A small image classifier, trained from scratch.
Model: 26.4M parameters, arch vit, num experts 32, patch size [2, 2], width 320.
Rows from block 4 of a small image classifier, named by matrix and row number. Rows with one number belong to one neuron. Each number is 500 + 50 x the weight over its row's rms, rounded and kept within 0 to 999. All counts start at 0. Numbers have three digits each.
After each neuron's rows are labels from the 100 images, of 14848, where the neuron reaches its largest size: "top examples" is what is common among them. Only what is clearly more common there than usual is listed. The data: photos of arthropod specimens (BIOSCAN-5M).
# gate: MLP gate (model.blocks.4.mlp.gate.weight, 848x320), inputs 0-79
# fc1: MLP up (model.blocks.4.mlp.fc1.weight, 848x320), inputs 0-79
# fc2: MLP down (model.blocks.4.mlp.fc2.weight, 320x848, transposed), outputs 0-79

gate.31:497462479563454517494441437444484519440441559407441560495595544503452525523489525464385506412399507517497513443512545532537495491348512414506491518445484452577423498386516553497491475544494490570466524499501519511478440474481573536483473553
fc1.31:514520524617478445489416553503475472556482577428538487499495441487429476495582478498505392452489499535536452473503486487509518570531450507526480479482438432468471480558544430513485528563503432429332488406460533541480567585524481532518514541
fc2.31:538571477520433510471509554506497633495537516548525491477579569522479505469459440537429443561574390457514529441491475553498471513492502444469514496481544606574566514417468486391497527544447555548422500491556510474480513400556529589534527481
top examples: class Arachnida

gate.140:590469578473537417544465462585581409405588454573453515454410452533465469478461499452465511551564499532491425503464483521589526530436505487527494533547540511597453392469510479448436483429491567525535520598355481457573537525533401449521532476
fc1.140:565573464437456502460526512416458477532386560508483527507612572450553481458556608497529458481493573482543503595466550464510452486537469507579454464476480528425568572481466524548567487584510463485398440531577522522440473396461530529484468552
fc2.140:439491472519564504513489471420451449395505475508518545518582472510437445510438565493469396484516549501547580459642458463463496378411493568562437460476498449515570484642475610601526493439489469443525551454487451501435485444469536477471507586
top examples: order Lepidoptera

gate.606:544459519476494541559527477467470617450571508445477469357431520500500574555587560484521574393510607529496465545508458561598464486450533465510480438478483532544468544618527535467409576495499495420551513485456471422474413461484552443467584480
fc1.606:491588471468465500509532532458551512413456461515570477465563474480475593463493490476583458555398477456475490513482459498523422436535572482519531433467557458528548495570411482512481572449468418433548406526554494489501433480424484484512453464
fc2.606:585542518521490575506508516483515543508518475398558485422504592564570503542477465490484543423457461520500489582553468541538508527555477607570465459603468527528544523547450547529479476451383470537494523520491454513522496463416552583628555513
top examples: family Anthomyiidae

gate.342:572494521534515495488459455513568507455448518506493397409515549537513499571536541440494506490503414518545541433528476420559505431486491563484485491542428477537491506475629566542537463455503488449571482512495450578395516521554461472486446504
fc1.342:530499569485453428511494528409519555516530511517523509492401463510458527528423428498501478477500517465537493463469540456521485492565437471459496548541527495568533616496525520525444544525489504511497493567474493561583469414554592509432497469
fc2.342:399595545464550543460491505509454570471528539472467497460516430482499446491410573473480552482513500579489497518485506532516544515492463479506515582562549470544428501411439607541488448537515446379478480576475540531441520510560555528522577436
top examples: order Hymenoptera

gate.725:482468580514608508478496465518492493520480528449438523524514571462527550467540497478529542461451354573434622473506500478476481449578551478491576487588501430575547470556428562485442516523519421513462484494499540462457560479526575494467392565
fc1.725:500564433595399565493574522475498481486540454556549496529520434485502454528446493504488484486509573537574488518532477568454472488400383518532479548468518605454458486495510458453595484501458517501594550498472491438490416551527449490532505496
fc2.725:493538437550570518469562545432471486506320539457544486489527533504494484487543522504428499448453433541465490610540621601504464539435558497401518542432520513512422509541603430473568500562399495454532525441511428486482599603546403521548571552
top examples: order Psocodea

gate.345:526483533491439507477541462473564556529359514518521529462539568455491506624501570504443440543457451575560554449442499475450478416513528436530477434480595539503449462543574569526511525579478491494406424452444600609498586425464563521450527389
fc1.345:477511521409600582553490532500477454584570446467431611535499584487545563487520542553502529521473482549412489521575526554495524541532549496547444627511500468425531444501493541538452477517593481560524393504395547531444464523473581495515477408
fc2.345:469518559546476526470526459466519496586518587518475475571403489504481518486568473496560509495567578537532497537457474529420476518499552578542526401474467505506423482555525522504555442463583488478535431520452501503497558599421460462537406516
top examples: class Arachnida

gate.381:547448493448498455526468457476526614460457469575495554587513473473542511540487471508417570461463421536526473587372552496453478542430569520473536514512485515531489479449525571487430489422550528529572542517587493472488453519518422479606469516
fc1.381:549536553507483468500510573478446531524538411489423521437473497487422578514474497558509466513457502525499561389411500400473469508517491506458556541560571441409500473525452438441476469480587522517518480503455494495537474559511473451449434449
fc2.381:524450520493582553529464524439490482384465549579546557504404462521483533441487525483540506492527412533482425499462459560471427590488432572527419555475542476518500529392495462533518410550540531527488605551443447519517529498415432529450513504
top examples: family Dolichopodidae

gate.310:510427404517455549520517518561529493533552487584398511518532496475540431468551505548575515510571500445490574471506426569492472538578418446490427488503542469481472509571486535504554570544529512469428476527517453559499508413495463521475467512
fc1.310:524485605446494459523455526413524519500388550580573443562490401518480505504516488575472433443452493475527485511506524517439504462522582539496598494456449577436460497484541513452476442499484427467538444544552541524559556576524462515474536475
fc2.310:594512468608484497578474571604525539412500499508446581613513490473501584404474449479417513573539459523452518522526531405522474529396530504484474476565581484512555513420464457532580461616487452575518555435473594469506503536473485544574467522
top examples: order Psocodea

gate.62:379474485557562512476473547523505549422503377527534520563502469514423569408511526435502509528457507584363572551442548502444448499509484484531401468497540568543592511499431467483456494501499533455479471598549531536506500459577546442484502523
fc1.62:456467412600511533455417476518401492491491479491364472520539461537509583520435473576520478445452493585479528536514517482534421555607471531474439528556474501478506437490558444548451556453476474478435443472558465543469480545554532372499467506
fc2.62:457555483530530492527511496531485555482482569527467437506492506520467517462521522433377570497541472462556451535456414449467448546601471488462516515556441449421497529518541439541540506530521516537412604506507431457491497428478513434500527391
top examples: family Drosophilidae

gate.764:460480537554406489511549550473564464615483516469509440416428557502540535494411555453575433480467542481531521538508534503478468569557590569579387556624448486523493446457505546494570482514556511574573477368499475553491487584564529559579534457
fc1.764:426515472547522435443501457561409458603493507467530600614471483495461461525516569484529462427489482561491385453480486515629543556442442504549493534468575456520537466507534472493457508507412455426529512487509530524493476559609448495516555600
fc2.764:581479440532468502467486453386466451517444438438528507599561389546497552526465394487491579512571544412499534517446556558502527424501502435508493422499408524502462502508536474458425472497511512453526483551482482527549485536464543513441647501
top examples: class Collembola

gate.188:589479441528521525526528413464546577525579544559590559468526483639557452565552564516480538542408538486533445529580491469410518438470469585506539606517468461436428480534555467433477485472492504635434504532410499422492525556465567558546584495
fc1.188:518519539493494511556504452496548447532401519534588584451450507473534392584628561534461399464511590465485465589545560506493485363598443504569497532451431499463480470517490561474503510464502520555535497482484559454449616436465531503439456505
fc2.188:522480449485518437572537600466411486540436566532414578451584541531486505565398444543334506495517455524468484550552522515501385563502523507425419430489531544519425560507558472484519575562385466527452533471479458591475421603582492480613508519
top examples: family Throscidae

gate.104:460550494510451455508535462479470545557382526494524506440440552472532488511480447470558477478491514566500531446370478515450455506495552538507527430583526503484516519518464535484556493548507535504468409576424454476465495446452470468523524478
fc1.104:570518507574483467519540548473561584555494432436477537488435471519482534481468563448594445562518457456464574535530558552419534391522550539373492566440524550438579457546480568500485608548541483542495475542561412426442442490560532557439539458
fc2.104:586472505455587393462591517471573454365403489495492519547492526478504465544488490515559496503444534514517513408588503468528561501583530496610479502496471491552601495531505410490544464487594504458524491564555565488577572501470512584493538482
top examples: family Chrysomelidae

gate.646:442472542586454356411581508469489583558412487595554504476584529538373596522536525501508463468517461509510493491515507497516482582417429497533491556455507527552597523525457553529422440524487430543520523452471450549542432474377452507519508376
fc1.646:411571604521509522471497616522452371536466532508536568486475444523493528459556493548521409602426523518496525470456440502492474428517424474544565529497548407490425490520522441458556556570596458493522464553508502481508380517443477489556487440
fc2.646:541448413512445501583422489568438453465521515444503488514581454552428424493505438520509496469479365490542485522497464494462478474466501471480518514477505532490474466534490554478482560580453488492546561509468525556528529439526511554574553476
top examples: class Arachnida; order Trombidiformes

gate.301:426521562453531474531445515593498488561534484533496476586485535541589503563513485515475433415556567434511492471587451489528495536521445448512532385408464529435505567502517497471406543524501416573505438453430552437524490506531434533413534427
fc1.301:498505517485475479552395575507504572512565544500428459491456579517498548572485455589495458454513561484478451496581474526562552508424502546554544497400458587483496557584520477476432533552464481508566523422484566534501476375501477456448555470
fc2.301:440488464481491574433536493412461514488523530587473532490528569544458522468540440559449608594510379454560504461418562351474548548498504460487397478522569442463443436606602431451518465494425569509574470512488444498519581409498480511542446489
top examples: order Diptera

gate.355:531455535633527455574443438465485502515396598517508527440578493508441578599534554470437435382484497506549548472432533571452542498400543551496444495449538397478489530567533516590522472470477482472536483396536554576434593426486520597511470491
fc1.355:446497522468494495464510459545493459470556460476498577583442521409511481424493598443537460485540474410426477514509477546522533454478509620604584518442467498437483458532505562495480457505577494502552440585424447512484456513626437405528525454
fc2.355:394480522409433563537538482503405448500550505426469514552405548477412539574601433451480569475563531516586471526447482533485498445469475603466579438455417483462460472577529504483542454390588526507592483471501517576529517533444509447414511485
top examples: class Arachnida

gate.351:472498484415541505528508573547464449571441490451516472507400499509494456600497528536552517507404557419565445484530528463433501535482505460498512555466554490515429503558479580401404440532452508472499482490453477546518441447567430496498484491
fc1.351:422483541516452552503506523513431418563461477439513425492417433443464528589529479551533549455468558528511467509475559508451548473455495528529537570528461489552451576555490512516419401478463537420471510446457471619523462390511506541531480462
fc2.351:456403456500385554438579541410519429458446504540530441522475426479499529381605539531517478561591506579560451532515561508552522525510472461469557526528496494552462479595482483477413636540459534494475379507507518453625544483469435479421422473
top examples: class Collembola

gate.11:537533452487485485564464486492606562576481565527452363548547535479513504459552534533467377497485410459442512496470525499489456446462497500478533496548537566474450451446497540608508483453525499436580518601481435543471477527576474451478513513
fc1.11:465508540507508509505489459526477453467519464560440460417502491456391486428514464515552545499387534512519590568563507417537482494610562575575442576515471476584458599508506497461435470481544499494527459451432530515475526491443483535489373444
fc2.11:485489519572502525540552402549499593444466458490416498531488513541610532507518575476497534476527523600548522505494461457537463500444522536579507551520484519413533544460386502465446503494458449418480442461527468493512527447459435473483528514
top examples: order Hemiptera; family Aleyrodidae

gate.490:478421546500529466465503410536569444441480558473415453473514582493542512567575531481471521564552492577518480523552624590539432546509548479559477539469545464580503480470479513480505520510429511421476437477469469553529495505457461469415510488
fc1.490:491492413473459466477494493602504487493465449488493463561541442466531504543482498474490406581516461582405520473529478471530520496535565540459496466506545461484554511503493529531541482482525443557456543490492451531477577444493467494542488518
fc2.490:489497551446469491480542516446459495390534490475537515534590561513565563566541462553509475475500514432374524528431550461509499528528402542484498429469518532602564498531640519470510498456468517463503522540455453542545566464392537541503514513
top examples: class Arachnida

gate.356:506558587430527495449486455456460529495537507462478479551511461543499537613465491439492520459513474485478544461583483515450473454416510539530519586473527428490511417539483478534527464517565564476433468539494502593551547458368499502515428454
fc1.356:449607555464522514493480507469510442516518436514574451474502534547491551510479525431494493485460412456567525510512542505426441482495530584539469550512517477438538468496491431557500496567580534423482500438464532537551493472482553515575455414
fc2.356:539445520441450493498494445381451584485553505536544487541487548519553516479605480534514508480418491471553479474318471505507585436466569604468475458423562514468466523542564533480498523519508516425569511472460492553478553401429593475541490496
top examples: order Hemiptera

gate.39:469552498479516488399428518472540528551537541430544559444447605598436421515559489469584514431533504519517559524480538618469441484486555508500499569492476528427469506576514523508518569466619520545440458477366564525502499479488560503570469555
fc1.39:564435461403522527571550459576502422392502525585506529454522500480566372446472554526547457501497582522479513465432476582454472484549519599533488457472438508493523539392553524530482491435577479487550427481521521542448519490534509530526528499
fc2.39:494410451574558478381541445573536539434421612491525514516517476491574472439506418530508594475556508461503495604585510557472444525554440584385504582442558501406522566577540457476566522522543523420425468507527450455529586505511392443467568472
top examples: order Psocodea

gate.713:451359488508409524473462549547567533530465519496514613552473529569506498453439578465515598465387523500567482449431474471533552470531504458524620484459524413436489532439447490497525476448525535478565474552516539533493490455480517503526511562
fc1.713:522498465540454503558485459481506481533496468450477499423464467598455442477605427440604509463586526384496456491578539531412523522462505456607566486507526425588445540486546556510422503480503521469455413480487464544582421548478545471494563495
fc2.713:483366512420499497553438585507526497513521447565448529590565394454528454454428495411514414523457431577509447507529495476525546454565556534517530524421522488462447452488494437459450601533484505558582528534437471539471425433555425449569537614
top examples: class Collembola; order Entomobryomorpha

gate.320:473544452476469509546537419579549480518579435511450547473578485528489597423458477479562474528503571490533553512408449491498481489483542588552496544525436570524480455486470503590530497546485474510490432415547488498482493553563586605481425473
fc1.320:510504555540522431505442509559489554476509541399510456476533456487465499505532525502516516478479559378455449542555487504351492481483450618528541498460489470558414330529495450452568501510621405532481559525599475477468441522436452562472522572
fc2.320:503464483422476471498530526495524534568568455528467576468469453420490507481549577504480409492505531526486519463549541509547478490431442412547499517554481543514434587533547560529503406533446514502478447521488487528514513508507482524545573514
top examples: family Milichiidae; order Lepidoptera

gate.477:588502518460551448505522444465524471564406571481474461449476528541553564448409500518519467426533363515493537434426388509502496469492452439571498397566441449535473548464477520522538592509540483527460572529390529556480523493487526498557461440
fc1.477:542454503417501518457514488402524488559609493468541580571467522477444408511466504532484474522506430455509391493516464544507519611511462516474416547484461559438574395565581500446458407530483476415417479585539447382535457584442508501533512580
fc2.477:507545487521524488481510534418572413522471527608450465535473447516448466553586469468490559567507460467440466509624525511547509447467506475501495502495420622455521460510490490590551543524437502521510570449440495493457540490483432392487452495
top examples: order Psocodea

gate.329:543583513514406429449525478514473606476483517550452467581455539501396533582484512490523530425492467506513454465490487463450496485488560510526564434485538443573542497458531506479483565475498468468446552526495376484506477604473443471507557482
fc1.329:492544498590513542519489417524601578443541525529512425434514501570453459572493494492549536491542458541504529508484530484458398452608521431536525424549585480472578472517497434495383577437456456405457534520559552447524537579547429562550516557
fc2.329:567511484497527486498477477533458391578467514517547447532545483468513454440452488534441475571400500477399520525489498454542470543567412531490509539490452526557427575456555589529533495511479555503562535492487571559617477448523565469486452449
top examples: order Coleoptera

gate.143:477553456594507601417511434429517553542431448542445473437455542490462515673488469511548429453510565607456520507551507508530513489526495546517417461552513514521548545489361473603462400484372427430461485420558494569497469520511571577426487491
fc1.143:589436521557494508523470435545523533501436498472425517451563450496431612564546503370476468512520511473480473433579605508495524560450653514530458493595473460636504572544507518487435565480420455482507498497498448531446493477501404509469451579
fc2.143:587607507533614513460514416431516480469461453538513489411605492455539524488523463506506515548480467476447528498526526436534503514528451387450495520457504492606501495480476529573500458481558466521495481459492522449557499505506494589516483545
top examples: class Arachnida; order Trombidiformes

gate.236:452488475478403469577547491502435465451485495538550527495491505495522479498611444466520499434490471450598508433586566513599488469480470475560524527544503433562426454486494510458451489528487528495580473592492556583513450439554525502438440486
fc1.236:466521582506523515535509491486526523490514463583533564511552417417546547506533546438521542484592469427455479424527406521467506490396527601502463404485503511505521533437542515552517547534501440561440459501447491540612530471485408521527466561
fc2.236:530556491414576490442495557572420501538547504470537442489525519562452482594477448569524492467443447505441474502495475420541516532542479545469489557555454493466491430461575496501557457466444449488497539513637584493405435483602548483528505347
top examples: class Collembola

gate.550:583467553523489487433476554525478475443452501509374551485532563399511404509502465565494464401492471450568463559485450624589589555513485469440491479553466545482484586438558558507471536449543488591589467444459420564539479581491454416448469470
fc1.550:526527472520481518447526457530539491473450533513495479511516506523455484499540458543505507490428521553447469455464510358473491505576513575520541522448519442435524514440506517523544505553500518483528515454534554506521515411444515468562451569
fc2.550:551460482529613493504476511510500491438448518502515485512504544538560472497509506539471560452478517457516569470509479536477426421521577553448515530488485456531528546535546567520511486432526407418493529501521502514533488445500471470448691508
top examples: order Hemiptera

gate.731:569469572499430454526415471552497523531458577475574501464504535519445433596506423513433513430514555539476509530513593583512506493440450440512450463574601471640467544489526502461505506483468526548493484461501474501558510511433514604438518483
fc1.731:426455508454553526570577509509451480493524469533461511548497481487559521435501457448527540511526493472492452461519470546552445428486436553476582567492479560501438421455425513513567442579485505470539437454408545491590521579511504421485430414
fc2.731:411482469507602545496481503573427446589525493371545430469502581442587506445526487410494569402522490494444463427458507499466480462500475501489557456519452434498444513525519539471479405428546482558528450392560448566498534582444430475452523501
top examples: class Arachnida

gate.593:468520489485593580470512449492454489484481560541426455427527510447519570465440538509548512464529498495569494466405420544441559551475504511460513486475536468426477524467541469448529510557520388532422562412461423501438555468425581466489522517
fc1.593:425481506470425461499565334518538576482567557478424469542438491564591421578483495579499440458484443481455424472523460521460572527490419460467479548536534561559438493485558509461546552438448555513499494505486457500488534650424534459547626489
fc2.593:528540498537477549474504509520514469555459549556552562552595404547412449525480486493443479511391558580498520488494480476562522467511484572448560448486468517598566529454577499470444501501451517462554442585373702454419527487513511535509500503
top examples: family Drosophilidae; order Lepidoptera

gate.679:477495448611547490401495495483544520526534542570516401520470562417457527454447483471485539478428538543485457459429508432552506541537515552502527531574568449556445503546568570674560498565501454535575478423532477462459523476515493497461427410
fc1.679:542499561513502442533424419527489504411477400551510468491504531481353479457467485504433456489494517554510478559444462594471470530469607580463552520455567491463521412499499533470518569426496546457485554491560417528547540587518448486563532443
fc2.679:539524562524447630520471557474495419584495589547520481485510449528536460376492515469517414560480460468507476473561592404443488503418467484407468564519452561507519487531564525586595500498415493533485538413489519545461536472636504467550491550
top examples: order Psocodea

gate.122:436430484437436517467541393473568538516518429550474534497449582460494465534427561599464563421511491469488466486493547510515463535453560577576510569474525501416529474440544488542504510521525490483590499462486554513523451525500487493448560491
fc1.122:523560556615483462498479479542460588496478478526440548517427525557449500495512500422525479409513575521490502477549446589445503470578554425486508426513540499508514586560530460433502515460555513595424547529451486547403561500521559458567398431
fc2.122:596524524513460542521500447416466581539505433478476476485575553570525415459479488529453469490491534476497559545463473447574509532498402535530538541509581543482511511429568514523448499591455423464532457425479430502547427465568603547428515491
top examples: order Coleoptera; family Throscidae

gate.498:474504626463461444459450423479457509514502586448482502521508458487541462434539448511557536531593536488512590510506561555527587408501471544535534545474589568483427489545516480543429595445512503458530578517463490416500434449582538425474444429
fc1.498:498467379540502480488549557507460466577562496507583573434447455573556479444473523516434508532554529564425527421480516457550574506485486434581530468506587485544435457535508441474532480574536524514515562452579434608461464387554426540412565481
fc2.498:534485540574508467431430445518560539418439533432446444555495524497435461514455435469475406452397437485410548485508482504519500445546429607487479548492485499513506435543518456430475449500490496454602626568433500520447493540502533530490557540
top examples: class Collembola; order Entomobryomorpha

gate.619:425513507474521592514550405453578517349422481494615520517449571463620517451366590475494649479447601581422431467391549567545558548493491462514550439507567497365484429510471529457462545470525502507452446502485543544581489548424493582553476500
fc1.619:534533566487549376588450573493542562573610536459488521524572461456488475538576490470535556494510495402505584460478452524542530521479590541543492494493414527557532444540517428525529464438496491477541549497517451479431519485508473477588558499
fc2.619:515506503566531494476538462502492423524516500389496345559502518509538552550519446526443431619512414454513482530539513517444505554558479481522489531462453404498499545585520511502590474638417492429558451537574474438470498472433539548483465500
top examples: order Lepidoptera

gate.644:467558522507477516508505472519488455502536481510415601439484475482530448598478458604492629502492550516502518452495426481404518463478484596502410546531491483416572531482544618433465492483439558394500441509440509423455532493534529461484421528
fc1.644:554506476469512520565484546498475534554503501550505422546516485472510552438545460534604428449525471458510501492555518447362499508457416507548508566513418474512525464509516507554507478691493469534481528535502427501525486534491497543353575532
fc2.644:436590499588558415393518453517469438418514423428472484517520505523534473541499500455511429457409502399454470575445497509509527468515397573434489443488514538567530483475478497511509452459630506451508591458464456540503563417429583498554556462
top examples: order Hymenoptera

gate.440:568541460412547453597525471504447470450526484464531521527491501520523419488351542451523495567513528410518505572522457418507518574561426539520577465547471532529422566454607553469554416543489498514431456463549599447478471473518470490476487492
fc1.440:548455455460423565512523503471604467456471466549630442523499471529486515466544504513602490510527550445604439573477526420428555478549448432455578354542571470576491541456532521500535518511509477504528541598548465409471459541523481539543443459
fc2.440:479531539528419496521594474530537427532446513535496551546461503466465515514523558500490472561465554350484474612563484556526448537525516493615499518550379456560599476505546511514438513543550455493498472494541508526519385515505558534483525459
top examples: order Lepidoptera

gate.220:592556431498454427507425410425439469468484523446513454493492467541494501518556560474509461439501525519519468489522448536538502545506493494502491430535539461538472437463430556515501579570458484442484559553478460595417503486512481460501607481
fc1.220:488503474482394470547494442470479503503524521489535532421521550522524490488549538429513557445473565502490425489579456507505457457565517523565509500578568474467478422482492518562573491441538501476544540550466459596360554421493508438583561543
fc2.220:530445569524527555471544514429462475538507518483545472504602531543574447521459538396545445382491546555511498519574477573533496497596452547554572537513564563409560502507517504456420520482598463529516454482422504572463486493537517488531557612
top examples: class Collembola

gate.515:466458439564591483477478476526511478567512536512467481439519560448520611549590610459589499504512469527472514433493465455555512539511468494508515489537467487614390546430451536475539503481547454529461443467390469487529476484407550522485453522
fc1.515:509422480601500506463432583505467502480522520506449407439456622524460573503559509526567518548537410496485570472548422479531625499525475510501601550482435491564575549473518409549523541516592520489527450500452446529534498483483551513438460460
fc2.515:554506556419513518388427366563517451445543432478579495547434554481561455502511488554552510476454587463456527464378510569447520443550491516611560538577449481439543462454481465450391474463553531607436515464499473454581491432529543484488415543
top examples: order Psocodea

gate.598:583526523508523407482517518483363470468482545516522551467509515538582530492504589518517570534495545464460422501455576502538467543507564403460493462613460478504484462514529551469503569550393552573514547549517455521513493524479512489582472464
fc1.598:490556471506547517533539473464436502562490542520513498529543463524480474529479437511439543470591564499406535495521499391459551489488443525443515418532545560457487472489422477503603488474461575565448486504459475528526440488427491496514510440
fc2.598:445541632520469584478516456521418523565576604465477515483590466447504487589479552498471515482479472623504467404532586454492517547500494483463461540509434504544538485461533548482473475413498457402543570401554513581520437472450532421553518515
top examples: order Lepidoptera

gate.237:490484474432493428476555493478493445447451499551575475458490529540508505433531550443412451468490627467494561450470553535387495563453457495482497519479532572489465521369522456481479458484508464577523551492541469417628457506517481482479582552
fc1.237:403559516526498525492490439500515473535435426475602457514417560560516486378563522515491466501416541424521573495457543507405428558473433482480570538552444502590449508438608497544444485449506507526530534549479528465535472482507551420504518566
fc2.237:497622544467522468449423488517489503496613519470462526548468571517569489591484488497443463437500616492608465474580564460523498429478474581468513536489470455550493409538500517524402522492460514456466531492507428508494535419470561467535586510
top examples: order Diptera; family Muscidae

gate.93:426409494577474478463545422463467526496535481605545466515504470446480567529496340574535444393511540513531559517477544507441549434555498481539518614508558495498394524574520483526445478486399467494460480472484554510489447496440519441492512508
fc1.93:552526571444489518568523531511476410516447516407457491469515567524531498493418637473533524515509413508511488457534481455505479438443449476464431459486503520509598468387477457539491503560564536496496534466563461456518531593499498535460516463
fc2.93:446469500554559489523461431561486468464529511469469594531465422509507463478501465482587426444454501518552559557481543473358460608487564495567480568408524417506391437524511488517531468449467536588460522501476547575472565496460488494540499498
top examples: order Diptera; family Milichiidae